config.yaml
train_examples: 39062
arch: "vit"
loss: "cross_entropy"
adamw_lr_other_params: 0.00077
steps: 22800
adamw_weight_decay_other_params: 0
Rows from block 5 of a small sound classifier, named by matrix and row number. Rows with one number belong to one neuron. Each number is 128 + 24 x the weight over its row's rms, rounded and kept within 0 to 255. All counts start at 0. Numbers have three digits each.
After each neuron's rows are labels from the 100 clips, of 14848, where the neuron reaches its largest size: "band" is the frequency band that holds the peak. Only what is clearly more common there than usual is listed. The data: synthesized solo parts of chorales (CocoChorales). In brackets: how many of the 100.
# gate: MLP gate (model.blocks.5.mlp.gate.weight, 672x256), inputs 0-85
# fc1: MLP up (model.blocks.5.mlp.fc1.weight, 672x256), inputs 0-85
# fc2: MLP down (model.blocks.5.mlp.fc2.weight, 256x672, transposed), outputs 0-85

gate.148:103128114155159128144163142112160098107091114137140131118150123113132156134138095145178143144118121118183112152163124113087131087124123124169184123124109128161133115126108154115087160071117147125131111130160162134113125139145127106070124117146109127140117122
fc1.148:091117095135068125103148125134158088157153110114110145076107158122175145104131134104133138147159098112128109140098147103104163135117104109141127114151132162104135121160133147095109115165118169096119137092125131114105117178122154153141124126117110162118115138
fc2.148:124107122122112141139144097081158138124150141119117159116113089126130127154162130142131145184125128151115124152090092124134094116130111157155140123075170146139153135161118100110107118083138129091091138150144163137120164102120133114105144137152147143146136144
band: 4000 to 8000 Hz (82)

gate.446:167110134120157171155187092149144162156145139139089140116144138149133149149135113165121145122136138125132122130112099124101102123091148170140164136155120131151100103150119136128121151193124145159119107119154121139158173111149144143133134146103088127150150183
fc1.446:120132116133096144083165133121135130091095106132101102176115103101139089129163084121168117158091145126115101108134152104147117145152186111155136090148110124101074159132138147117094140143119113124138096131159115147132085168114120161124137116164103163102090164
fc2.446:111107098110128140121105153139125123141069114144096112107132130113141130156106096153170118160115180136118158194196125135121135129129087079095127133139103105132140123163128094151118132118136125155157176133148127109121112121114106146154116074121162109173122115
band: 1000 to 2000 Hz (99)

gate.136:124104123139135079137113107142131147130082140130081095119138150124116158151132127055126131150141147135138172124128049101130128149137152177146118114161067139121137135147120127103113138129126153143153108131149121111104150157150143112106123103119146148129119136
fc1.136:124119143104123127113120127121124159143167154120138146121092095109121060127147142150200124093090131146108165159146134158157137114113115138135144115136184141165148096132137138152095131167129105118070118101153116148125090130087117145147122188133088087133109086
fc2.136:139124115154123135133137109153179144170105106124152133115109173136073086161120136074101094091119132166142119131123140119133127180136125090124136139137142127116080138145110139135130091099145129134148198135100150129149097102124136126125133175171129163148067133
band: 250 to 500 Hz (60)

gate.197:113163149153144110169089131153150133123148157164175118121110177133141132164126126190130115124120093153120129137114167177144133145131084102119124092115127141139147152093118118123136142098145102138113122141137118083117136128157183099075136133082127106116112143
fc1.197:119124115143130165150160101151152157129150132109113107150061110178056130124122130127142093096126105122119086122130117078152157126187164085138124145090137109148123092159136143162106127127139110126126145112106108097118140131149158127089099124109143164163121149
fc2.197:131122114140102099123099151187130113076118167158168117101106128134104104165163126126112088145113088093093165104140119160127146123110164123129135078140141100155148141091143121109075148133146096145138158103127122176090185120090111122109161166131096112161148118
band: 4000 to 8000 Hz (100)

gate.214:136150108136130120120089127178132135099101125122117152150116146142085141152164132145147145129115098116148167123137158110128043098123117141120138112141149095128134087132079131130121124120109131110103113091113105119086100176124130148098135084103063077129108110
fc1.214:124109105145087153160138070113138114111130117125120077146118111158163125122120091109124073127112138118148117136113167094133119143141123123173117112150104132105087091147134133138128126111149177144102092127114142139108162120093172147097119158124127099089114107
fc2.214:154149095133105104143114115121124114155133135142111113133113147130110147136134144094161087135144153112164126141145112152125129119109132124136111142142143132130103121130090185168127133106155081116143173136097146102138110114124134136101130131113099134151122178
band: 2000 to 4000 Hz (73)

gate.348:168087123128108103107145095144209113132102154159110146157111159092134178134122107129089141155123131125148129141152057152108104159131162133119144126137155125139100119136108111122144138129123109142147133107149169178081132153120094093125096148137153099110094138
fc1.348:128155065137107172164120110103120083090143123142146147097148130097120121108136122149146071111140124121136163119169106101094141143116132138146113147130115141123152169132112112115108140149139123146100109131093104122172112145116131183196097092131161108110190112
fc2.348:141151172146155127086094132133122135125154098092158119144088131124171107146165113120121097145102172142086090120130088120097163143156121101087118127151119139103171112123133077139133155117089084151125121124128085161116134086141132107155119159152117148130152141
band: 4000 to 8000 Hz (89)

gate.515:137139104079129141137097079122135141115129128077147080126120135106113138061128082087128165109120077134116115118129128155103117093130139160136107119093092148137098112130109136114125130101127131102142128159104135107095149116139107150118132125124118116104149089
fc1.515:122134119135127135156153116117116125118117110138118137160118136098114111093124080129149139087086142163127138128085130126119152118103120151138098126153163171152119140177109095107106099162143178149112133169104095127161136188138116107148139151118200139120116098
fc2.515:134156095120101118154161142189154146109144132150140162151107063155081146135134160131135141121120116124146126144142124170148128123136117124123129131133135135167096130136153141182092121105112097168124100133123138162133114162133189116101144122121147107118167153
band: 250 to 500 Hz (74)

gate.383:130138127124119160079146113126142122093128123138112173112160146120134124138147111158160154092136146106143118126092144123142111073099108158084146102169121128146093154112151128124145124120081151108165148118125158118133144135138147140153148152117082135163178122
fc1.383:114182148101118160131096113119168129110172124120174110149136115137118160129186082110140141105116111144090111149099118098141124126147162108135102174107139113124153142165108119146087183103121117141147103144124161126068135133132123060160149148166125118149104150
fc2.383:163113080138183134079125115094178130096153160132128086122118129104114179114184116112126122105118144122132124116102108112104100153123115116115143127154119094129174180134071119182141113123086157104136149109151154124087125147106144123132131112160138153123123128
band: 2000 to 4000 Hz (62)

gate.381:134100096154122088118155115097106176101141128119095131089167108104118117080139115143100151175093132106135123147117148164127135123140151100130142121126107122123124130145115130174149138157099123125150125185116115138133103136116075135111131116136104136070115122
fc1.381:130095120158195157130124093119145115164116153133198119128114190086168133144123081080106143111123098117141158094134132095073116131113100137128108136138123160132135160155130130114123139125144122140110137135097103114140153116136157111133130098129174111185104151
fc2.381:162124146126132149106094126163124150116154149128098138156096133105123122098132121097117177134164143087089125113143138080127139104086147103141139140120145125173162105139088090118131162150096135145125136135164115109163102086090116110118129136164113097102087099
band: 250 to 500 Hz (83)

gate.108:137134120134119115107118081132116182111130146122110141108139132118103145148112191121102159158092130153132137142136159125116122127131088125118129083105131112098139083113163156132131140087122150118159129138151128108128105085117126139131161125142164132143103169
fc1.108:085129129118101117130121103088125110123164130159150149071093123109159127117141121108081094148144117127077157092128174108132115145129135152163104112150145148121139121170123176099110127091131136149140156162055140146095135109162143129141121154142152099094070130
fc2.108:066156183125143110088082125130104139143143154085140119135175160128114125123141153078097141128157124115160111163085138132128138140107146137088121136126094123129132137095152156101115133168093120158102098149122128135134143142138127144122128118142059140113118107
band: 250 to 500 Hz (76)

gate.429:119154150109142118147151114168133155155131167111130095152139112114145123121127101098147127122100077132116125116118174111133140141166087123094126155121095112125134128160124148110147117138164091113128135157119133143123098100136128130115126119145133136109130164
fc1.429:102169112147133150114172122166099149163127125101138131152139099136098110175098140068138132110160124102092101101121124153161141171136167115118147091111112082093141142156128106114102132152084113130135093155120154140129116111112128122153081151086123143103127125
fc2.429:089145118118085110148142131104102143124162131180140149131139121166133088177093102107135147128135099119067114104097140140107126133113087126096128114081118151140147157122137141075155122123109157157121128133190092151100086130107127133122102092146145071137154133
band: 250 to 500 Hz (65)

gate.580:143130078112096144083107113106136125143171110165097136139120148128145123160141099131113129118115097117129116179143123146115150102116126164085159117098178156073083068127152107125174128129151102117104130163134141145136146144119106134124097133132150133112125112
fc1.580:145125047149136145118137125099162136110119114142043102111106088121098138131134165108097144125127110105163156123111100127131108104178110121104128135167117139184124146104145140102161129140092100156156104107124145135111110153166156149139131084122140102094149092
fc2.580:128133099125113130148146128154122146139154157113122128132099131142101091120148148127125132138144065136145165141115143121147140132160126167093134103173097143150120136144139159098131186139115123089117154108144101113173125151115092123130117102112125118095118122
band: 2000 to 4000 Hz (55)

gate.74:134162136141123106132124160149153152117158138082185156137141122071145112143146114110151100132132114098141145151146143170113077097102113149125152118136119158115074157151138140100103153120135113123142104104106101106112161176117156173131135152138156097166113131
fc1.74:133099092132137138157115118168063165155094151166157131155129151128144194114113098114159138155148109122118134143123111117134123108119152135160111135135124107101100096117126112153101065174095150139127132116156168090159125117078113124127141149161134158125148088
fc2.74:155151154084109082117112156120141120145158104096082144132129137160089110086119183125118128102172113097154129119109125123121156111090127136127076139146117120163140144135109140100077133113153108129094140108103103147113136087131147109124137144100124158142121173
band: 1000 to 2000 Hz (61)

gate.262:138089085144095123169112155131146132163155128119110123102135171170049108103101106103093143097103127091140133124195140137158109132136111140131147114145127156119103137108095107115137163115131114104127099126106114175096157140120132111127154110128114144125137161
fc1.262:110102134124107115150130115140109119149097121080113131151139127123089147105123100106106121141134110136153162153160146120100109119107115126129084112138160074154131147103121138137112130110138128204151117137113151192148100144153083134157136093138127154147127151
fc2.262:166124128129123127133129105127121136138128141122169131132109111122099112104123158136127118126141138112162064151167150107120153110156148136111155096114123107112107133126103106104171166167143091112120094118145123138110127140095131102158094145163127109098106103
band: 250 to 500 Hz (60)

gate.645:122136107137148123069160135151116149133159123143149133113114145098142143125129117109104133139110190127153125155172137169112139112118126125093118117139113149146072170090095106153121124143094153144068146133096125113097155122089133146148135107114126109106160133
fc1.645:113094142139154152143115149120105154085146118084126156118141120128113136163089125141118147115109151132111173104147113075104125114141133109139127133170123115117133136136090158108165098154139100143136133183118105112133119162134137125130151139159118069128153127
fc2.645:105111107152137129122111140111150093097129091116128130097125117096111126119171145148165143180131119071173112138144159134123113128091136155063147123158137139129083144145101173112163173130106174157162140145131103108148152152128145125129087136133156122159155107
band: 250 to 500 Hz (52)

gate.428:134100117158113108152141115112122090113120139164117167092199102138134104118127127133129132098137104131132144158120139167170133103107137146098092139145098136089104141132146159112106130130127137120127117112148158096142125141125149135121137081130078130108095116
fc1.428:100105129132128128123098087165114151108066171147102138114129147130139114110170116105161132133149129144154121121148117129158127139123196150157152110165127129144106137120140129117134091116112136114111089151153147144093129168073122201111109134142142136132101106
fc2.428:165154165133181152143113110104174153128143145148103118146127113142116147158124098121094077109191168136090095130118144124115140170130083133148148096103145136128099119150150145121107093122132150134122099146170098146125132104077136133108143121147101113135075165
band: 1000 to 2000 Hz (94)

gate.430:060109131153180107182100102106140130135100105122151114168110095110097142106161133095139136153119141134138144154110147094091141162080099120145149122118097178114112136086142146115122150160121096133100125126116143133135142162141156109128115146143129133146143127
fc1.430:124096135184087146070134118144107105151099149106141127191103187148114163135145157143092088142129131109124103134157156075119118148139142114154073157130100135155135155102104138102150138153093117142128121108151079111135139107152131157144159137136111108134170135
fc2.430:163096119124133139111160085115104120169095117129127107152125148140104111137090149112146141090092148142185160155123133145128116144141120162102125145156138149144100130125081123118069153113114137135162117126149106137142135110109150157118115144136118140106133134
band: 250 to 500 Hz (58)

gate.628:114129128120108150121118151149137132132159135143106144112102157149139118174100150117126177095112128128130149104160088105146072113139145123128080134104104147120122108148111112133113149101092127177111113118148146081134121119157127131139132117096083112141115159
fc1.628:115118133132108098137133106180138119128107131130113172118097101122130132166136126112119099118132183120095138115173186107098099116120119103207107090108162130147164136169096116125107108134132118105127168148107092102098115124110142104125139148091140133139113075
fc2.628:118113136113120144138149144116124154161154130177146137105111150114148121132096103107153097134147145172150122114168139118141091161112134148101117096113132136123122079107122137132152167143149127144179129120136158122066153108132114125093129136132132131124162075
band: 4000 to 8000 Hz (85)

gate.178:109137139107138126155155106110110061172160136105155121096151146138124106120120144091132121116142140155123120118211139128080152138111127076138105121111134126085127125144139154163163172144106118082118100117144121085141176087164109132113150105143140090165103093
fc1.178:123130134175167151147095143117093125084129120146146120156102142131125122139143132097131096187130134107108142131159086103163111146147144135115127122129133151155104147122131111109138115114115146109101135157133135117111113145144138140158105123121138122111132106
fc2.178:131115118091156099161163127167154160125158112131117161153103128132150130148099166169114119109105130124133129115159124118105159107103169143099141105088114125126147131132105101128145148129152158097153129127149132155080094095157121143098121154140143116165125165
band: 1000 to 2000 Hz (73)