Weights of a small sound classifier.
Model: log mel input, arch vit, activation swiglu, patch size [16, 4], layers 10, width 256.
Training: muon at rate 0.0033, batches of 256, held-out accuracy 100%.
Data: trained on synthesized solo parts of chorales (CocoChorales), 39062 training examples, 149.4 epochs.
Rows from block 6 of a small sound classifier, named by matrix and row number. Rows with one number belong to one neuron. Each number is 500 + 50 x the weight over its row's rms, rounded and kept within 0 to 999. All counts start at 0. Numbers have three digits each.
Before each neuron's rows are labels from the 100 clips, of 14848, where the neuron reaches its largest size: "responds to" is what is common among them; "lies over" is the class under the peak. Only what is clearly more common there than usual is listed. The data: synthesized solo parts of chorales (CocoChorales). In brackets: how many of the 100, against the usual share in percent.
# gate: MLP gate (model.blocks.6.mlp.gate.weight, 672x256), inputs 86-171
# fc1: MLP up (model.blocks.6.mlp.fc1.weight, 672x256), inputs 86-171
# fc2: MLP down (model.blocks.6.mlp.fc2.weight, 256x672, transposed), outputs 86-171

responds to: clarinet (95 vs 9); note D#5 (56 vs 8.9); note F5 (35 vs 8.2); note C#5 (26 vs 10.1)
lies over: D#5 (56 vs 2.9)
gate.558:530395519433493464497495575543566417495529472539574532573498473526485541540472394486575521555579502426476547496452483415485464428451571414485490477505499515540575517503575432486474569525493481497515414489501473472461437565507422488558488412498476450469514488
fc1.558:551568472534492504487560542609421565498556499491519527526489454462455486438470551475496411500548567512432464512542460501507505371565542495489565521549475616395557538498365534559572488418504438591485478504499408502466471498427536561483526367474543474578548463
fc2.558:414457450503428477606574472448679512491490472476563526613445492532486499507594431592532541540446495570415537453612593513450548515500497537500548413565517535563485552562455481450491548549460557477539510464523499416470554481414492484487571516549555549480491510

responds to: violin (100 vs 13.8); note C#5 (41 vs 10.1); note D#5 (27 vs 8.9)
lies over: C#5 (30 vs 3.3)
gate.337:481539484522513523458441574451491512465562473484475545530510484589533508506433401475507451403455453495569386465451505534459611576475494475511455489540471431471532470621535424486555440401519442488509477572405467571544494530506463511414506525414618435485471386
fc1.337:513529545587517558414555459496575528510555445528442523480433530526488513481486564479469513470353423506543475478607455503476501534459494562436522517566483568568497439489515483502594514486521550477507485497568454496515448566545423586593495482564538475501483440
fc2.337:501460534515457308492474521452456494527458525531465461508415510480486488455502524528439519536545568464533482474586466493502512518466560544449497555469561469484566494416582610351472504547453540449388482492441408500500498556511469461495545539537454464578454537

responds to: horn (99 vs 6.7); note F4 (32 vs 9.1)
lies over: F4 (25 vs 2.9)
gate.258:572550428549500461442502488552492469504352578448558560528433498466492449510591417519591503436483419608516558453465475509467490488487482516571505466451573508478406490575456472525605488508449472492497532540403442507490476511460484450505417508515517515551502558
fc1.258:486495559469573454515591534509460520459477557461516535489455473512532473494505484367494466421503559499524506544429513496440485481548374436444498553522551479466460469485441440546402480615480541509516512386503556523547563398453525544530540499410550473434590582
fc2.258:495468427530432548508499420444448475487485544545458489473469509544603499485491557505523461542593612473566530495429560415522445376581502524418541480552430586526578529555487534490510490541588518573560498383525477421474508539539497519537558521584517474516532493

responds to: violin (46 vs 13.8); saxophone (33 vs 1.7); note E5 (33 vs 7.8)
lies over: E5 (30 vs 2.5)
gate.119:481539537421449480439496589533494404533543524556546549486486508606494577543527526422524559563506465471541521451517453469532470518435435456548521560571416554450430398492490437487522507536567518459494410509463543542480491545570525591330538532495442535548407483
fc1.119:446507561442481482560349483455405574511596487451498549502503479486477503533524505550517521605532452515534473427438471499514562543552514517453523424491467492473484417570542469446579474630449384572501458437584569549438479508490529541412483538483476423512421466
fc2.119:557462584485511515482542538531494552458534433528472517513489486586481519493458496460480513439470539527602608415587495473489464471531606376499506449520566512462451472549525534475435524358526401430530493438406444420505482423548547493587512498402450521569509453

responds to: flute (99 vs 8.5); note D5 (40 vs 8.2); note D#5 (29 vs 8.9)
lies over: D5 (25 vs 2.6)
gate.238:499515567439451494599474486524489570501553556539492552527486508593376496516601549438541552610457513412573477421526588526526484616553480547542555514464631449507520556519456447440442465486511532418586509457482453479526481564468482546551520515600573545478489520
fc1.238:531488535571474518560471501517533478549473444521513439473500482476521536527585537436385451480533556580435591463503464525470561494560515540451478497513512547517475444520446530450432512512578540406409436473555468496516431456452466468510517486387491478424507495
fc2.238:490401482583524584517426556445498535626459468478547524516500462510558527452479568571447480477496523559490513432570520445528453488479471494546557485555494492411456517522494546586556487571455396583520537544537628490492468542513458574491546457447502554476507467

responds to: horn (100 vs 6.7); note A4 (38 vs 8.7); note C5 (34 vs 10.2); note A#4 (29 vs 10.7)
lies over: A4 (29 vs 3.1); C5 (29 vs 3.3)
gate.44:505485442496555613447549445389534494522441412527552471547502526514529472527544482504500547494470540483548468451527528510523427379530694537478513592563517505515495418474468483414537469476526537443501429541467572470413496397443411547507507522484437521546551511
fc1.44:447432514470571627596458507440577407518427573452457405435498451503449513507512489487361550475454542563548499567500509452479546530499445428582554480506573536448441503491537534529486442515480527522460514495496517498497482539494561454451508474392462495474504534
fc2.44:428462522446546437411607498507472459570521526467562509437546394521486508531535560446531458515529544582474589437534535438532410496584514529553483597500562404449546431460469500596504535511440515481540549452454512473513476559421503506548522497504450575517494521

responds to: flute (44 vs 8.5); note D#5 (31 vs 8.9); note D5 (25 vs 8.2)
lies over: D#5 (25 vs 2.9)
gate.535:451554503492454493523497407443505545494598521532505509420528422477407449532480569515449507448431510517426486490498527533493500483537343483583488534526534477503603523508455504477453484514464576466541504493491511505504447527444570471490488465589606504413469486
fc1.535:596500482490595506501464465471491551524439488505403488401450504420447551503534562524457508494526483527459410546434443482516320506513564576463497527509497406444567573472431567508511528520382572454482583477599481606521521451573523411484447541464459509457541515
fc2.535:541465522427389392479509493557416442547495501544568592622590446480398537566465548526373452449553511477539487595572451522559448539474504485442469467542473516529451559525463553614518533499486565571595589455450642449468538500476497501495525505505464511508534403

responds to: clarinet (89 vs 9); note C#4 (32 vs 12.1); note D#4 (31 vs 11); note E4 (27 vs 8.6)
lies over: C#4 (26 vs 3.4)
gate.194:501515549543460549508508540436543572463462518421408560545450577422547571433541521523488611568524505507500555524543536486516496433582561524440548420445483517454483466534548559448526475583550460495523532508508461398456450496494529557525537561580437568509418456
fc1.194:446561539522492528457562539461502458525591523479425493542416493429522505457576470539548529454532596509502576540521497493438474505534474570482449438533514407557657429470449522495468580497513449460476496509408484525433499421564551612574439468446525450510558377
fc2.194:539544444573593482550524610437410586408406505490448451462469446534399433493460585443575523528599481488455484485480502397551485520538501429619473518538511497532445448482454364428586521474518548530475464533524546446444538541494438442518510532485453557439465580