config.toml
model = "sound classifier"
dataset = "synthesized solo parts of chorales (CocoChorales)"
train_examples = 39062
time_shift_ms = 100
n_mels = 64
hop_length = 320
input = "log_mel"
spec_augment = false
win_length = 400
targets = ["instrument"]
num_classes = 13
arch = "vit"
norm = "layernorm"
norm_position = "pre"
activation = "swiglu"
mlp_ratio = 2.67
head_dim = 48
fused_qkv = false
bias = "none"
qk_norm = false
parallel_block = false
dropout = 0.1
inner_norm = false
patch_size = [16, 4]
layers = 10
width = 256
positions = "sincos"
pooling = "mean"
mixing = "cutmix"
loss = "cross_entropy"
init = "xavier_uniform"
residual_init = "scaled_by_depth"
optimizer = "muon"
muon_scale = "match_rms_adamw"
lr = 0.0033
momentum = 0.9
nesterov = true
orthogonalizer = "polar_express"
adamw_lr_other_params = 0.00077
gradient_noise = 0.3
steps = 22800
batch_size = 256
epochs = 149.4
lr_schedule = "cosine"
final_lr_fraction = 0
warmup_steps = 1140
weight_decay = 0.06
adamw_weight_decay_other_params = 0
Rows from block 6, named by matrix and row number. Rows with one number belong to one attention dimension. Each number is 128 + 24 x the weight over its row's rms, rounded and kept within 0 to 255. All counts start at 0. After the name is the row's rms in percent of the matrix's.
# q: attention query (model.blocks.6.attn.q.weight, 240x256), inputs 128-255
# k: attention key (model.blocks.6.attn.k.weight, 240x256), inputs 128-255
q.65 095 [117 132 113 159 155 154 134 126 145 132  74 132 136 127 122 119  88 126 139 135 145 126 165 148 122 142 160 156 134 108 164 145 146 105 125  84 143 176 126 108 167 158 130 154 145 134 127 147 181 129 120 112 167 128 144 144 112 122 168 131 147  63 115 137 172 143  93 117 131 146 147 127 135 144 220 140 133  72  81 102 117 100 123 159 126 129  74 134 103  99 109 117 123 121 104 143  93 147  70 129 117 129 148  96 118 131 125 163  89  97 138 109 107  93 118 150  56  93 115 125 127 152 113 131  94 147 112 111]
q.66 094 [104 144 130 105 136 103  68 116 130 154 125 143 155 142 157 141 150 136 108 136 131 126 117 122 177  84  79 135 150 129 162 128 107 103 129 142 111 115 103 123  92 107 124  98  88 142 124 124 134 113 102 118  89 156 105 112 159 138 125 169 137 123 145 129 130  99 104 132 126 129 184 116 140  73 153  89 120 118 115 129 106 153 144 102 141 129 121 131 132 138 136 167 164  97 111 128 123 141 162 110 132 136 143 160 112 104 133 142 114 136 161 128 134 116 125 100 133 107  77 143 180 109 144 147 125 118 139 120]
q.67 101 [118 101  94  97 142  82 171 112 137 112 149 146 101 113 150 149 149 131  98 119 167 128 136 101  97 169 150 140 111 108 141 136 122 127 114 162 101  83 110 137 167 149 132  92 111 142 114 138 120 138 139 162 102 126 117 146 116  90 141 128 144 129 142 166 157 191 117  95 132 130 134 132 148 114 137 145 120 105 154 141  85 115 118 120 115 131 116 155 144 101 169  99 163 114 119 126 183 130  84 150 160 142 113 112 141 128 125  97 118 165 177  87 149 111 144  59 114 133 128 118 103 118 146 162 106  98 129 162]
q.68 101 [ 52 176 102 134 143 139 112 133 102 172 146 154 188 107 146 127 146 124 127 110  85 150  85 109 142 139  85 152 133 116 141 112 172 113  92 134 163 154 107 119 122 131 128 101 117 123  98 132 141 158 118 129 167 114 143  83 156 132 147 142 149 111 130 132 114 125 141 157 128 118 102 143 136 113 135 147 118 138 154 122 141 125 170 146  96 142 132 137 133 163  86 130 125 136 136 108 106 133 114 111 110 138 131 125 160 184 159 172 160 137 128 126 122 104 159 161 105 187 112 129 105  97 173 125 114 112 159 172]
q.69 099 [112 126 170  79 115  94 160 123 108 166 146 121 127  78 135  76 109  77 118 158 145 130 174 200 163 107  66 126 136  94  96 135 133 162 114 115 156 111 124 128 135 150 140 164 134 133 154  95  75 153 104 135 159 150 100 107  84 140  93 144  98 123 144 166 108 117 134 141 134 124 160 176 107 100 169  99 105  95 106 132 118 131 144  91 132  96 168 160 117 123 113 134 137 124 141 129 123 131 140  83 126 119 140 123  86 126 111 132  93 132 115 140 113 128 128  91 127 112 141 115 103 135 137 116 117 126 104 139]
k.65 096 [131 116  99  98 133 122 130 170 154 154 136 112 147 131 138 125 134 108 115 146 172 108  99  93 129 138 133 154 170 118 151 149 154 137  92 112 114 106 101 152 152 121 112  95 139 140 152 151 135 137 180 125 111 123 125 124  81 102 150  92 110 106 103 141 114 114 102 108 121  86 131 158 126 179 169 139 137 117  80  98  84  86 137 139 126 134 104 146  55 131 105 127  93 145 130 125 133 129 122 100 124 157 167 176 157 107  87 102 118 160 135 122 177  94 126 122 101 129 126 130 131 117  83 158 175  88 154 106]
k.66 091 [136 150 123 149 103 137 123 144  83 124 174 162 111 149 134 142 118  88 165 119 160 137 148 112 142  80 162 108 146 134 105 103 119 175 107  95 109 130 134 137 143 102 134 135 130 106 136 129 117 147 111 152 130 128 160 108 112 111 142 113 106 146 110 126 101 130 173 108 159 152  89 129  98 123 134 145 131 202 164 122 126 147 127 169 100 118 121 134 116 119 166 126 169 126 169  91 121 108 171 162 159 138 120 126 143 134 127 118 121 152 112 136 112 155 123 127 140 125 168 110 149 165 103 128 126 118 159 127]
k.67 107 [122 167 123 151 133 106  84  93 157 108 125 113 105 133 126  89 153 119 158 127 114  84 143 129  79  92  97 134 165 147  89 121  76  84 142 110 108 150 110 110  95 128 114 106 138 136 170  88 140 109 138 156 132 118 140 137 139 134 139 130  84 170 118 134 127 126 140  93 106 151 126 119 130 138 130 125 109 147 117  96 127 129 148 140 137 126 139 128 169 121 155 149  93  97 104 135 147 129 141 129 163 123 116  82 109 111 174 183 145 144 102 128 149 131 122 159 150 126 120 139 119 153 106 137 107 100 160 130]
k.68 096 [160 116 112 108 119 116 129 169 176 139 159 151 144 141  99 126 117  98 109 133 181 108 158  98 115 109 159 147  98 173 112 126  99 162  60 136 105 141 112 121 123 131 120 126 149 127 126 149 155 115 148  98 128 143 186 139 100  90 109  91  98  85 150  85 141 117 154  89 108 124 118 111  92 127  99 129 103 107 127 131 126 173 148 127 178 120 123 145 117 139 113 130 126 108 106 134 106 136  62 118 114 122 114  89 168 120 101 127  82 139 122 148 157 127  76 161 148 200 111 130 114 149 142 108 119 111 138 127]
k.69 099 [151 150 118 120 141 112 108 130 112 105 121 151  72 114 124 116 100 154 122  79 121 103 143 105 152 140 101 121 129 156 123 155 133 100  99 139 131 111 141 124 141 100 148 108 131 111 120  88 143 132 143  98 118 125  96 144 166 158 158 128 101 105 159 116 143 110 118 126  84 157 123 120 126 108 109  65 124 118 148 156 104 135 103  84 114 130 132 109 126 168 130 123 175 147 185 152 149 128 136 158 188 104 107 118 122 142 141 122 115 108 127 137 112 153 109 131 116 130  93 133 124 135 132 110 171 115 163 119]